Rows from block 5, named by matrix and row number. Each number is 128 + 24 x the weight over the matrix's rms, rounded and kept within 0 to 255. All counts start at 0.
# weight_ih_l0: LSTM input weights (gates i, f, g, o stacked) (model.rnn.0.rnn.weight_ih_l0, 1024x368), inputs 246-367
weight_ih_l0.678 [150 164 108 139 162 122 108 126 112  73 166 112  91 169 126  73 113 134 103 118 166 146 159 135  93 183 116 118 148 149 116  85 143  98 131  79 131 126 136 109 121  98  91 119  78 145 142 135  93 144 148 145 112  86 131  97 136  76 105 121  89  98 128 102  85 131 131 107 102 111 119 120  75 128 131 130 115  73  96  81 130 102 115  93  84  91 127 120 113 152 124 139 156 113  93 138  82 193 118 158 153 109 133 172 140 127 147 129 143 147 117 142 148 151 112 106 127 195 128 139  99 132]
weight_ih_l0.679 [148 119 113 124 147 130 124 186 125 126  95 116 135 131 129 103 128 140 100 142 100 114 122 150 137 129 108 123 120 115 134 169 122 124 116 108 136 146 114 153 158 158 109 136 130 155 118 112 171 151 124 130 115  96 121  99 155 110  99 120 133 137  79 124 129 117 126 129 147 115 142 100 125 166 141  97 124 143 110 115 127  69 143 122 149 128 142 120 155 155 111 132 120 121 197  76 117 127 154 175 102 117 108 113 111 152 142 155 106 139 141 123 140 106 102 144 106 121 115 141 144 109]
weight_ih_l0.680 [ 87 108 135 114 131 159 163 126 100 148 110 181 111 126 134 170 114 144 184 122 106 126 128 147 129 117 127 157 167 174 105 117  89 150 123 114 125 147 127 132 127 145 124 136 136 124 116 160 113 144 151 101 110 118 155 122  85 138  74 107 126 139 109 148  94 127 123 124 143  91 137 123 131 136 143 130 172 129 131 138 135 116 112 141  93 150 108 164 151 132 121 144 131 117 116 148 127 172 151 100 146 165 160 141 104 132 122 174 140 131 163 132 136 122 129 139 130 161 113 126 147 132]
weight_ih_l0.681 [138 119 120 128 148 115 113 127 125 127 127 134 141 110 136 144 121 111 142 125 153 130 129 125 113 176 155 138 127  93 166 171 130 140 114 138 101 139 117  98 102 135 146 117 149 132 113 102 133 142 137 119  99 122 136 101  98 121 117 117 100 159 122 114 115 136 103 136  94 124 110 133 115 154 113 149 120 146 120 133 118 112 149 165 113 135 143 136 110 125 128 120 149 153 118 157 107 133 109 159 140 128 145 153 111 135 133 183 111 110 108 108 101 141 129 121 136  95  86 131 129 111]
weight_ih_l0.682 [122 132 142 135 137 143 161 149 107 112  90 108 128 160 122 121 159 131 150 143 116 135 138 122 130 175 135 108 128 125  83 120 159 119 132 134 152 133 156 113 152 143 116 123 165 110 154 111 161 117 144 123 132 124 137 132 151 141 112 146 152 152 115 123 117 119  90  75 116 122 115  95 123  92 157 122 134 126 117 133 150 116 146 115 139 120 137 155  60 130 124  91 116 142 154 145 104 158 118 137 156 141 155 135 166 126 161 121 106 120 150 114 121 117 117 151 125 118 119 104 139 136]
weight_ih_l0.683 [133  73 108 123 101 126  91 151 114  92 180 110 107 106 126 129 179 142  91 116  90 131 110 128  74 163 113 125 168 125 182 161 106 154 133 134 130 112 120 167 123 122 140  71 102 124 112  91  85 110 126 127 107 101 114 135  79  82  99 118 157 144 139 104 123 101 116 107 168 148 122 129 114 170 143 116 114 141 103 113 105 161 148 158 141 108 121 113 125 116 134 130 134  96 135 169 158 168 146 177 153 157 105 105 117  95 151 116 133 100 157 124 122 102 156 147 135 132  99 140 163 145]
weight_ih_l0.684 [141 157 174 126 155 125 126 144 162  94 142 126 123  85 110 147 149 108 131 159 129  98 146 119 161 129 141 100 109 150 135 142  94 145 123 168 155 114 153 107  94 155 136 128 121 100 128 127 128 165 152 129 113 130 140  91 149 170 124 115 132 149 141 131 117 107 175 159 140 170  86 169 118 125 149 160 111 121 130 136 120 138 144 133 144 110 102 103 136 140 147 109 165 121 153 121 114 145 124 130 105 139 145 130 141 146 172  83 114 125 113 135 106 155 115 119 114 110 132 128  56 139]
weight_ih_l0.685 [157 133 156 140 135 172 129 114  91 132 136 159 121 133 111 144 143 155 111 129 147 121 144 124 136 146 135 146 145 159 109 167 153 136 119 103 126 162 111 139 133 120 150 142 127 140 125 130 106 112 119 125 134 147 115 140  95 119 111 134 131 161 140 179 151 110 119 144 144 121 106 116 129 117 111 113 147 136 159 130 116 129 110 110 121 131  98 135 126 121 170 158 111 167 120 151 107 141 138 139 129 140 139 161  92 124 116 100 163 152 171  99  94 123 128 145 127 120 130 140 129 165]
weight_ih_l0.686 [122 116 145 135 133 124  80 112 151 180 114  67  88 128 105 126 147 130 143 112 117 163 151 119 121 124 114 120  86 103 151 131 124 125 119 125 142  98  86  76 137 111  94 105 143 117 147 136 161 140 128 125 121 116 111 105 106 157 126 121 139 110 136 108 133 146 156 120 137 109 108  79 156 137 174 119 163 119 111  96 114 182 138 125 150 150  90 132 135 123 112 115 142 187 106 135 133 142 176 117 129 172 122 114 131  95 150 158 168 145 109 111 156 127 108 112 158 147 134  99 157 104]
weight_ih_l0.687 [152 122 127 127 147 117 108 157 152 130 106 141 155 149 130 120 112 144  66 151 104 114 121 165 146 154 129 131 164 128 128 122 141 113 114 121  79  86 138 157  89 153 102 103  95 110 153 126 125  80 106  94 153 145 115 141 137 110 128  86 143 125 142 142 106 111 137 135 147 126 161 134 132 127  85 125 138 149 126 114 132 115 152 169 118 140 134 138 147 153 115 157 163 116 134 131 114 104 141 105 124 131 117 144 120 114 158 149 130 136 129 128 113  76 132 157 111 132 133 179 158  91]
weight_ih_l0.688 [124 136 105 133 135  79 118 136 148 161  87 115 106 122 134 119 110 113 105 128  91 122 169 130 199 167 126 150 177 124 117 173 177  99 113 174 129 134 136 132 139 137  98  70 156 127 105 143 178 123 137 130  95 129 100 117 108  88 160 121 128 178 164 151  94 126 118 127 146 110 135 146  98 107 153  96 127 148 154 167 137 155 107 137  78 113  81 147 148 139 129 119 125 130 161 128 107 126 110 133 121 130 115 121 136 151  83 134 114 121  93 125 132 113 118 110 135 105 138 136 145 169]
weight_ih_l0.689 [124 112 144 146  92 116 119  92 147 123 165 162  95 126 141 116  82 150 171 127 161 126 122 143 134 112 127 126 159 144 146 135 163 131 149 133 113 153 131 161 116 137 115 107 148 140 132  98 166 124 105  92 180 120  86 167 129 105  74 154 131 120 105 129 150 143 106 129 101  92 177 125 196  90 117 117 115 161 145 147 116 160 114 174 164 105  91 130 122 163  74 124 131 146 115 146  89 121 127 145 127  99 122 127 140 137 146 100 125  90 115 117  71 126 140 134 156  72 157 114 125  91]
weight_ih_l0.690 [100 143 123  93 152 121 150 132 181 137 125 129 125 126 133 150 153 148 170 120 176 117 130 144 108 114 102 119 111 113 160 114 186 154 156  80 144  88 124  81  90 161 113 113 153 168 139 158 152 139 124 131 107 164 137 109 101 103 130 111 113  88 160 137 143 162 156 117 133 109 152 146 134 154 139 145 202 128 137 119 121 145 123 147 143 113 119 146  95 123 111 161 101 113 126 129  96 135 160 138  66 170 117 119  93 130 165 121  94 160 111 144 157 160 131 119 127 161 124  93 108 117]
weight_ih_l0.691 [142 103 104 135 145 120 130  90 119  92 135  81 138 128 147 151 120 138  96  91  70 135 103 131 109 142 130 113  66 129  89 130 153 105 142 153 203 113 173 133 129 107 119 107 104 120 183 139 129 112 138 178 119 104 120 123 144 145 129 127 168 152 113 122 175 125  93 134 185 123 142 118 110 118 215 141 112 136 193 183 122 118 181 139  91 110  95 120 112 128 153 145 122 173 115 101 165 124 113 120 103 135 140 135 137 137 129 137 132 165 115 166 137 151 131 136 117 131 140 118 150 117]
weight_ih_l0.692 [146  99 165 101  94 145 122 153 135 128 142 128 132 160 116  83 125 132 165 153 113 110 119 116 114 114 137 122 105 115 159 119 172 143 128 121  84 128 144  99 156 109 135 128 115 117 132 129 122 133 117 127 158 157 121 105 113 124 107 127 135 137 130 116 163 115 103 115 128 114 103 150 109 119 140 148 113  98 149 143 131 139 124 104 100 112 173 161 133 153 119  88 122 167 157 108  93  92 113 146 116  86 128 123  93  93 106 110 164 112 137 126  92  64 129 195 101 119 139 136 128 159]
weight_ih_l0.693 [150 142 102 106 158 157 106 134  89 127 104 102  98 120 123 109 184 131 167 160 134 116 114 101 106 144 113 129 105 139 143 123 153 112 109 112 117 110 125 145 131 137 131 122 103 112 114 177 155 134 137 144 127 148 138 127 113  97 118 119 104 134 103  73 162 137 134  97 163 149 122 138 132 134 160 119 122 145 111 127 127  74  87 142 102 120 157 120 115 156 144 120 148 156  77 105 125 136 132 122 117 158 175 168 145 161 128 162 138 142 106 129 134 163 120 149 170 130 126  93 121 135]
weight_ih_l0.694 [107 124 145 127 147 135 109 145 126 144 155 113 168 102 144 148 145 105 116  80 148 161 131 140 128 126 149 130  97  85 149 132 121 144 135 158 154 138 118 105 145 114 115 141 115 152 119  99 141 113 124  82 135 134 123 144 114 127 106 115 121 137 167 126 114 131 110 117 124 154 144 100  80 148  74 110 141 106 132  87 120 144 168 132 165 129 117 115 144 148 116 113 165 125 171 139 122 118 129 140 144 133 149 142 128 146 172  96 178 133 144 132 123 104 128 149 116  69 124 134 128 154]
weight_ih_l0.695 [112 128 112  66 150 102 153 121 122 130 128 166 130 123 118 174 116 136 137 158 124 136 141 119 156 137 153 131 131 121 165 139 122 102 131 127  96 126  86  77 103 137 164 116 118 139 138 138 105 127 118 154 160 147 118 109 127 152 128  96 106  84 118 144 156 135 127 149 146 134 153 110 100 177 112 126 145 138 134 122 114  89 123 114  69  71 118 162 129  92 109  84 116 120 133 137 109  91 119 160 164 132 144 113 105 110 133 177 162 159 130 115 165 116 115 120 115 121 173 167 173  91]
weight_ih_l0.696 [171 128 104 124 106 114 132 148 106  96  97 139 133 120 131 143 153 131 112 140 151 156 144 136 118 107 117 134 142 117 117 112 130 144 131 175 151 107 128 141 185 147 101 152 175  85 163 118 134 111 135 135 126 101 138 130 120 125 123 120 100 107 177 115  98 139  81 157 142 131  99 134 133 134 171 116 109  83 123 117 106 125  84 172 143 148 129 143 102 128 155 119 137 105 131 157 114 146 104 165 158 155 131 113 118 132 109 143 131 126 115 141 134 127 146 122 120 113 143 127 138 119]
weight_ih_l0.697 [150 143 149 151 122 144 126 133 146 105 114 114 147 148 107 141 147 137 133 125 125 137 167 144 138 112 106 105 109 125 158 119 119 135 127 176 139 111 140 121 116  99 158 128 164 139 132 123 140 137 115 128 135 145 105 129 151  98 142 160 116 146 145  97 131 142 147 115 141 103  58 105 190 125 139 110  92 120 144 120 125 100 157 118 141 162 156 156 138 132 164 142 117 140 126 115 113 130 169  81 129 137 112 141 142 107 123 118 100 145 146 143 124 158 114 157 146  95 148 111 131 118]
weight_ih_l0.698 [135 109 151 138 104 130 118 158  97 101 121 150  92  94 133 107 126 146 142 115 105 139 133 144 120 109 147 118 136 144 172 122 128 143 111 165 167 163 119 155 162 133 122 140  96 162 125 102  91 129 136 142  99 113 126 147 135  93 109 119 173 145 117 119 134 110  95 136 120 122 101 138  97  93 116  95 113 106 125 151 126 120 111 100 125 136 110  98 137 126 144 112 116  96 140 112 133 130 137 140 114 116 125 114 129 142 130 114  89 144 123 136 130  88 136 121 108 135 134 113 125  98]
weight_ih_l0.699 [179 105 132 121 169 107 152 148 117 115 135 130 184 145 116 120 164 122 131 140 130 127 159 127 109 145 102 128 143 159 121  93 170 123 150 141 176 142 111  99 124 188 130 130 132 154 150 118 130 165 125 109 119 136 147 126 118 165 121 119 145 107 129  71 135 138  89 115 131 139 150 119 150 120  61 135  94 100 139 106 131 110 112 134 149 127 131 145 110 138 117 137 113 117 156 120 146 121 123 104 107 112 110 227 133 150 131 150 125 139 140 117  98 160 126 171 121  80 140 146 120  99]
weight_ih_l0.700 [126 182  97 115 139 124  99 128 138 127 107 132 114 142 119 112 108 159 148 119  90 148  89  99 147 105 120 111 117 112  94 121 113 113 144 123 125 107 190  52 163 140 111 127 144 142 136 140 132 117 133 104 154 114 166 165 142 144 104 126 110 136 140 133 132 138 143 115 158 112 157 133  59 101 113 157 144 149 149 124 124  98 128 132 154 164 172  80 110 134 143 134 131 109  96 164 144 129 170 121  93 150 131 148 131 157 136 165 113 145 166 137 125 149 132 171 144 149 137 109 159 119]
weight_ih_l0.701 [122 127 137 106 137 166 105  66 116  89 132 146 119 147 136  72 134 113 103 109 121 112 120 133 137 178 130 122 118 125 131 133 110 156 129 124 169 149 106 104 151 161 128  95 147 109 140 118 154 106 145 130 130 124 130 118 138 137 148 105 162 115 140 172 131 106 114 134 130 105 120 103 141 160 151 124 167 112 101 112 133 135 137 124 142 106  98  93 142  97 112 121 109 141 103 144 101 124 136 134 142 156  89 103  93 126 117 134 176 130 107 149 174 149 134 117 128 115 153 111 136 136]
weight_ih_l0.702 [127  96 111 120  71 129 141 122 130 132 134 150 160 122 133 121 129 116 132 138 134 151 107 135 171 110 133 135 128 130 171  52 147 129 152 134 128 129 139 147  91 152 111 162 139 126 168  78 157 155 102 100 131 143 157 134 116 174 143 123  94 133 159 132 134 112 148  97 131 145 131 166  76 167  73 104  88 111 108 101 116 162 121 167 152 130 113 145 123 133  92 142 164 142 138 125 126 121 122 176 148  47 136 105 127  90 153 147 126 155 120 124  99  34 114 144 101 104  97 130 139 135]
weight_ih_l0.703 [149 195 147 123 106  97 113 140 144 124 100 107 130 120 130 113 101 149 167 134 108 150 141 140 118 105 126 141 103 149  95 122 115 120 114 128 138 146 140 101 146 103 147 129 128 103 128 157 191 158 170 125  94 133  98 144  96 142 134 129 101 138 136 115 109 106 155 101 107 148 108 164 111 144 166 187  80 101 150 160 144 130  98  70 158 152 111 138 107 131 107 122 139 106 130  91  82 170 198 130 151 133 135  97 129 107  97 134 132 142 122 140 158 106 146 130 108  92 126 144 136  92]
weight_ih_l0.704 [112 170 129 101 130 171 147  95 159  97 100 115 147 123 117 124 138 118 132 144 108 135  76 148 135  59 160 151 146 127 108 116 149 144 114 131 101 166 155  77 140 121 109 109 105 132 129 110 126 147 105 115 157 157 116 151 151 150 165 136 198 136 130  90 133 117 147 140 125 115 177  99 135 136 111 145 118 156 145  99 124  87 190 132 161 146 130 105 120 152  87 135 137 132 118 119 147 142 121  63 133 131 150 136 129 129 120 139  75 127 110 140 155  76 116 117 101 111 123 162 118 127]
weight_ih_l0.705 [151 117 125 120 120 156 131 141 154 122 130 146 102 148 137 171  98 149 145 135 110 134 185 210  97 134 120 136 132 116 130 133 117 169 133 132 134 122 123 119 122 135 102 161  85 123 122 172 137 132 129 203 110 141 133 120 161 132 129 152  95 109 156 121 115  96 139 146 115 131  98 158  87 173 164 126 131 136 167 145 121 151 175 169  96 112  98 154 125 136 116 131 127 116 130 105 126 159 101 141 143 126 133 187 145 137 130 107 132 159 174 127 111 161 113  85 137 124 162 118 128 175]
weight_ih_l0.706 [147 123 138 142 117 150  95 140 109  91 142  66  93 135 132 142 114 160 116 104 108 107 132  99 142 152 126 127 148 147  64 108 143 171 111 121 140 112 108 171 116 114 111 128 143 134 114 130  96 164 139 154 112 139 124 130 152 118 150 158 110 136  93 148 142 148 175 133 137 125 170 142 110 135 177 123 122 133 115  98 149 136 105 104 131 126 102 152  97 113 121 154 137  96 109 131 144  98 117 116 146 180 118 131 120 102 127 145 131 130 177 137 151 112 133 170 164 118 105 134 118 151]
weight_ih_l0.707 [153 161 161 105  94 148 141 146 122 121 181 148 124  98 141 156 141 141 158 126  84 129 104 124 196 146  91 110 167 142 100 132 126  55 121  90 129 143 129 150 142 115 104 111 174  98 144  95 151 156 141 160  81 124 129 125  89 111  99 144 127 106 161  65 137 140 153 163 149 101 146 122 118 115 141 138  98 140 118 126 121 129 169  96  75 105  91 135 116 149 110 124 106 178  99 124 128 147 141 139  83 132 131 131 122 136 122 155  95 169  70 119  90 171 130  83 139 111 148 143 194 122]
weight_ih_l0.708 [ 91 121 135 104 145 133  97 109 121 106 139 153  85 121 122 109 106 134 146 157 119 117 121  91 132 156 134 129 102 113 113 107 112 117 151 157 142 130 121 131 107 122 140 168 126 110 137 132 123 149 103 162 110 122 151 134 150 122 114 149 130 102  92 140 102 144 137 136  60 136 112 133 174 145  94 143 106 129 143 154 119 166 121 118  82 107 133 176 147 128 135 134 136 118  88 170 139 134 165 135 165  99 154 104 142 132 119 134 121 125 172 123 130 128 146 118 138 123  85  93 110  94]
weight_ih_l0.709 [ 80 154 143 112 127  89 125  98 126  99 137 133 107 153 135 132 124 124 145 140 129 143 141 138 134 126 113  98  91 129 156 147 118 135 106 124 139 121 144 120  94 109 105 137 120 124 161 142  94 119 126 147 147 103 107 156 138 160 115 141 118 153 156 134 128 110 130 138 138 110 142 135 139  95 113 123 129 121 132 144 125 127 129  92  97 146 133 154 136 115 136 117 114 122 127 126 130 111  94 106 137 144 141 125 106 142 128 106 130 163 136 107 133 182 110 121 136 117 127  96 149 147]
weight_ih_l0.710 [ 90 142 145 137 101 129 133 143 147  96 147 142 131 134 131 116 117 120 109 136 152 136 159 125 104 147 127 135 124 133 112 114  97 107 119 133 153 123  95 148 130 123 115 135  91 143 143 147 124 110 129 127 145 126  92 130 148 132 126 128 125 136 139 151 140 116 125 117 136 120  94 108 132 159  90 121 152 145 124 165 136 149 131 155 153 113 157 139 140  94 118  96 106 108 113 126 117 129 170 127 136 163 147 169 176 119 109 138 148 118 143 107 141 151 175 104 143 129 157 130 133 124]
weight_ih_l0.711 [105 108 133 129 167 161 108 154 129  69 129 131 162 111 128 180 108 140  90 139 149 141 107 135 189 135 117 127 139 175 154 123 124 119 132  91 129 107 107 109 114 141 154 159  92 105 125 119 100 132 134 121 141 114 152 124 114  82 159 155 164 123  80 129 125 140 146 146 123 150 148 149  94  80  90 110 116  79 114 151 118 137 144 148  93 116 119 122 112 131 184 111 124 133 107 132 124 139 132  39  87 155 150 121 190 118 106 120 157 108 130 137 128 139 145  62 134 147 144 121 134  97]
weight_ih_l0.712 [146  98 142 108 135 117  49 150 136 172 103 134 110 130 120 111 163 118 106 119 136 121 119 142  90 154 129 147 136 125 121 134 124 114 111 123 168 104  88 139  91 130 147 129 132 167 142 125 149 146 157 146 145 134 109 117 112 130 166 144  76 165 113  95 136 139 106 128 133  90 118 130 143 146 146  87 125 157 121 132 122 108  83 124 141 139 149 115  83 133 125 122 134 122 131 107 100 147 165  99 130 130 149  73 152 139 119 169 133 138 104 128 140  77 144 170 120  85 112 125 134 107]
weight_ih_l0.713 [114 132 112 150 126 106 126 134 166 122 137 124 117 106 116  73  97 101 101 111 177 152 116 129 100  72 164 115 132 128 160  75 130  84 143  97  87 178 116 187 150 122 119 159 128 129 141 126 130 155 123 124 141 125 115  70 123 154 119 116 132 147 143 113 162 117 142 148 116 117  92 137 124 157 120 105 112 128 117 151 139 161 126  91  87 142 105 120 108 136 107  94 107 135 129 103 151  91 133 135 149 117 152  97 138 124 124 134 138 149 127 126 129 113 138 126 134 127 150  83 105 108]
weight_ih_l0.714 [154 113 116 130 104 128 136 120 133  89 105 112 140 134 125 109  92 119  86  95 124 127 135 181 124 112 117 150 146 109  89 155 140 141 135 124 128 190 126 136 143 122 166 116  85 121 142 149 100 166 127 135 121 149 123 112 139 105 137  99 119 162 137 119 111 132 155 115 121 133 110 134 117  96 156 130 109 123  97 160 129 149 116 161  87 145 140 121 110 129 172 130 105 151 119 135 114 139 126  91 197 129 162 121 112  98 130 100 141 105 185 131 135 123 138 168 161 111 137 135 122 139]
weight_ih_l0.715 [143 132 130 124 147 138 151 136 145  67 131  95 110 132 123 119 131 122 152 146 122 150 113 125 157 107 125 125 172 154 137 132 124 126 118 136 121 154 107 148  90 112 128 110 102 115 148 180 154 139 114 115  96 146 171 120 132 101 126 118 104 104 146  94 121 140 128 134 121 151 134 146  95 106 145 149 128 130 161 113 125 100 126 111 205 129  98 114 137 103 152 122 127 119 159 120 178 127 128 145  74 151 132  65 125 124 144 117  93 160 151 151 123  85 125  93 154  99 125 112 109  83]
weight_ih_l0.716 [117 133  80 134 170 135  87 114 148 101 143 169 141 176 129 120 143 137 143 181 114 105 153 183  79 116 126 146 128 174  44 137 134  94 142 135 103 147 123 104 162 143 128 149 159  97 134 187 127 101  84 165 136 141 149  98 125 128 133 108 112 141 127 135 139  96 169 114 128 119 145 111 110 104  87  70 111 141 115 179 122  95 141 128 112 124 135 133 157 143 131  87 137 156 121  93 110 142 145 127 142  96 112 105 110 131 138 133 111 105 122 113 148 138 115 136 122  95  82 136 131  88]
weight_ih_l0.717 [104 178  83  99 135  97 139 115 156 136 145  64 148 174 126 119 133 120 136 113 131 118  72 133 116 130 109 129 137 158 112 139 163 116 138 148 154 148 103 167 125 115 118 144  72 105 119 125  93 161 115 100 127 128 166  87 144 119 125 110  85 163 133 140 156 141 145 149 100 125 129 131 116 112 120 111 127 128 133 173 139 141 166 109 156 119 149 116 124 138 104 128 132 153 132 158 134 104 103 119 121 151 111 130 149 150 163 114 120  93 116 120 110 133 132 115 136 145  86 169 140 132]
weight_ih_l0.718 [143 120 115 155 156 169  98  99 122  90 144 146 131 141 110 135 111 106 147 119 146 111 121 115 136  92 156 130 107 152 154 109 111 136 128 140 126 152 133 141 134 153 155 132 126 107 116 142 135 127 115  85 100 126 161 133 109 137  91  97 134 107 136 136 146 119  67 138 123  99 144 132 126  73 120 105 123 148 175 145 125  70 119 158 139 145 140 129 142 128 125 138 122 127 124 141  83 103 116 119 106  80 105 164 146 138 137 108 102 151 141 134 105 162  92 111 137 128 162 105 155 144]
weight_ih_l0.719 [150 150 109 135 126 100 120 121 193 126 129 138  83 175 128 114  99 108 132 160  81 153 117 183  94 136 177 156 137 115 181 178 139 102 109 174 147  92 112 135 121 173 117 141 112 139 140 158 160 125 129 151 121 132  92 108 149 104 154 112 112  99 155 138 148 133 130 126 148 111 107 106 141 140 142 169 142 133 138 139 117  85 101 124 152 173 122  76 121 138 169 147 120 145 122 126 134 114 133 116 163 131 144 117 161 139 128 133 123 159 111 124 152 140 111 126 125 131  92 129 151 148]
weight_ih_l0.720 [136  76 155 112 117 110 118 102  86 137 149  98 109 114 130 144 147 169 166 145 145 157 114 138 152 147 183 137 123 154 140 113 124 132  98 122 131  96  84 150 127 181 123 146 121 101 121 112 104  70 103 120 129 106 101 120 182 153 121 115 160 153 122 101 104 120 108 114  99 142 138 110 117 144 121 135 124 138 123 144 124  84 106 162  78 135 139 122 126 130 150 113 123 137 166 167 107 143 162 125 156 165 103 139 111 113 142 133 125 108 147 115 156 139 119 105 149  51 149 183 104 166]
weight_ih_l0.721 [128 116 119 148 145 172 119 167 144 133 136 108 164 146 138 175 161 127 157 162 116 113 129 105 155 132 117 146 110 171 153 123 128 141 138 110 125 145 125 150 113 123 136 118 155 128 120  94 156 136 140 116  90 125 128 120  99 109 113 129 102 160 150  89 126 145 135 172 137 113 117 127 102 147  92 116 179 137 145 125 142 179 139 131 111  95  87 121 116 137 108  89 102 100 125  99 130 150 145 108 177 157  81 170 157 119 115 130 123 127  86 131 168  91 147 137 141 122  98 108 106 102]
weight_ih_l0.722 [134 112  97 134 119 124 126 155 160 127 112 128 144 155 125 115 153 144 148  93 113  91  86 113 169 174 126 138 117 117 142 134 127 127 137 147 159 138 138 156 129  80 126 143 156 142  90 107 106  97 119  52 105 112 132 161 108 143 102 135 145 119 104 140 114 129 104 139 126 148 141 103 167 118  82 119 138 131  82 162 137 102 111 142 142 150 133 156 124 129 117 124 111 157 141 125 123 118 124  94 143 128 152 118 152 107 114 142 158 111 139 133 143  87 117 120 133 142 178 119 114 116]
weight_ih_l0.723 [142 144  87 122 108 143 148 137 150 108 116 131 128 112 120 121 156 143 130 148  97  70 134 163 121 134 124 112 147 116 102 122  95 132 134 133 136 115 147 155 137 102 139 110 155 138  93 121 136 104 125 113  66 127 136 147 110 136 102 113 124 155 133 138  99 139 145 133 113  88 107 132 131  95 112 146 160 132 125 114 122 135 121 126 146 126  95 130 112 115 143 128 113 108 143 136 152 119 127 131 170 150 147 110 155 140  89 144 144 151 112 120 121 124 116 122 162 150 114 158 140 141]
weight_ih_l0.724 [107 125 159 133 109 157 161  93 142 128 113 118 131 130 131 158 127 111 100 145  58 107 126 148 112 132 142 111 136 156 118 128 155 159 109 156 125 137  83 138 111 117 134 183 150 110 113 144 119 128 113 163 164 122 106 156 161 129 156 123 107 131 147 134 131 130 126 101 122 139 154 129 119 137 115 130 150 130 106 143 139 124 167 128 176 153  66  86 153 146 109 108 126 123 176 120 107 102  90 143 145 133 107 103 128 140 121 121 132 156 125 117 107  77 115 107 123 132  99 128 151 131]
weight_ih_l0.725 [126 130 152 146 115 119 103 149 101 121 129 135 108 153 137 127 117 145 141 111  90 131 128 113 134 122 176 115 125 148 133 176 111 160 124 138 123  88 165 115 122 141 167 123 155 131 139 112 136 100 161 130  98 134 201 104  84 126 120 162 144 165 108 130 137 114 108 103 159 197 137 143 130 173 148 115 145 140 108 110 120  75  89 124 118  92 144 142 144 120 114 142 191 113 101 135 104 140 114 118 116 120 127 131 110 113 115 139 126 142 122 134 147 129 108 128 135 127 112 162 117 125]
weight_ih_l0.726 [123 183 142 125 113 167 122 110 131 158 107  93 103 154 129 157 148 169 167  99  96 148 104 103  96 128 153 165 113 148 156 162 112 135 133 142 160 104  95 119 166 168 148 135 123 131 115  77 180 102 132 137 147 104 143 147  47 185  92 136 152 119 155 142 129 165 106 119  78 126 173 107 105 111 123 169  99 111  97 138 145 117 159 139 165 130 122 183 129 171 110 152 130 109 126  78 143 144 170  87 118 152 154 105 110 131 120 178 149  87 127 109 104 166 148  86 147 182 116 149 132 159]
weight_ih_l0.727 [ 93 104 124 142 116 145 188 116 149 121 150 126 120 141 116 145 139 130 186 109  71 113 199 118 100 103 131 128 119 119 129  83  81 118 126 146 131 136 123 140 140 111 149 129 133 126 145 116 182 121 122 119 180 140 115 150  89 170 153  92 157 122 118 155  97 154 132 153 136 129 118 149 124 108 110 129  92 116 132 102 142  98 118 105 159 128 169 114 176 123 111 112 135 123 127 101 135 121 110 138 139  98 153 146 150 159 148 114  96 108 129 143  99 112 147 156 127 132  85 132 176 118]
weight_ih_l0.728 [138 117 111 126 105 154 116 156 137 155 120 118 139  93 117 151 136 139  92 112  76 135 120 163  96 109 159 109 118 120 116  92 172  96 116 128 171 120 112  92 134 128 127  90 142 124 103 137 153 125  93 143 173 110 194 110 101 145 170  98 143 147 126 170 150 121 161 150 137  84 152 118 107 112 122 127 117 133 104 153 114 172 136 171 153 140 133 131 157 120 101 111 135 126 140 133 161 103 135 160 136 182 130  85 129 140 110 111 146 166  89 124 138 121 144 115 147 137 112 130 127 150]
weight_ih_l0.729 [146 142 130 144 135 159 129 135 135  95  69  99 142 146 135 126 110 118 142 123 112 131 153 111 149 153 123 114 105 151 129 113 169 100 146 131 133 114 143 129 151 145 136 134 125 145 107 103  94 125 142 190  74 168 119 154 115 184 144 118 160 139 129 126 111 132 130  72 144  89 143 150  94 126 130 162  93  78  97 142 123  76 188 147 138 108 118 111 111 132 116 136 130 125 112 155 127 125 160  83 127 102 155 186 170 130 107 133 148 141 124 152 100 111 135  91  98 157 134 115  99 134]
weight_ih_l0.730 [142 133 135 125 142 134 122 110 179 135 128 165 144 164 125 135 138 136 100 159 103 171 118 103 105 112 185 126 121 137 136 127 112 117 122 143 142 103 117 100 131 110 114 124 120 134 124 122 126 125 115  94 116 115 174 100 146 118 151 134 132 109 150 136  79 130 184 105 108 121 120  90 117 126 130 147 136 162 139 142 135 120 150 123 114 133 127 120 136 122  90 112 148 147 152 117 119  93 129 104  91 126  83 155  88 103 145 129 138 125 131 111 126 127 135 170 129 141 136 111 116  90]
weight_ih_l0.731 [131 128 115 127 117 133 146 124 101  77 146 128 119  71 144 112 117 116 121 159 111 141 121 119 116 118 104 131 115 114 155  83 141 129 138  89 175 115 160 128 144 111 183 118 143 130 134 152 120  91 129 119 164 142 157 165 134 136 135 145 129 132 120 152  60 134 105 117 115  73 100 144 122 132 125 133 135 111 152 130 140 186 179  98 176 132 130 118 124 138 136 105  92 115 133 168 147 159 142 129 134 119 133 132 168 147 145 120 129 127 132 113  86 118  81 120 133 137 145 147 105 119]
weight_ih_l0.732 [144 135 121 124 136 160 148 129 150  99  86 157 126 147 144  91 117 153  81 109 137 121 141 134 140 139 125 106 124 127 134  97 120 185 124 150 137 161 140 117  76 194 131 164 108 145 129 127 170 160 150  77 139 136 149 141 137 156 123 125 204 133 139 114 110 114 120 154 150 186 117 111 109 162 136  96 124 116 144 108 139 120 135 142  97 144 111 102 149 128 144 111 117 123 151 124 139 172 153 109 140 137 152 118 122 121 129  97 138 143 113 142 105  93 151 159  87 109 188 113 113 124]
weight_ih_l0.733 [ 89 130 105 155 137 116 144  87 144 152 109 124 119 130 133 141 132 145 131 113 145 159 106  92 130 115 139 122 113 118 123 122 136 111 133 113 120 113 134  66 127 110 130  76 123 126 132  77 100 120 144 140 123 134 121 113 129  98  51 118 154 123 150 144 135 120 115 100 111 125 139 152 118 131 161 129 122  78 109 159 137 120 111 111 102  94  69 118  86  87 124 166 123  82 182 150 127 141 159 123 173 108  98 105 146 128 141 141 181 140 116 128 134  99 107 134 119 158 118 101 125 102]
weight_ih_l0.734 [114 120 117 137 136  96  96 162 165 112 158 149 117 120 132 108 131 125  97 112 160 125 119 118 155 136 102 136 124 120 127 160 121 124 141 108 123 118 118 102 160 139 134 105 111 132 162 170 150 138 138 124 111 142  76 113 105  95 150 142 146 130 182  92 124 152 124  98 149  57 122  98 137 143 163 142 109 118 125 115 130 139 146 169 109 117 128 144 107 124 118 149 113 116 114 127  80 133 102 111  60 123 108 127 110 118  99 141  80 134 119 101 108  93 145 137 118  69 104 103 172 129]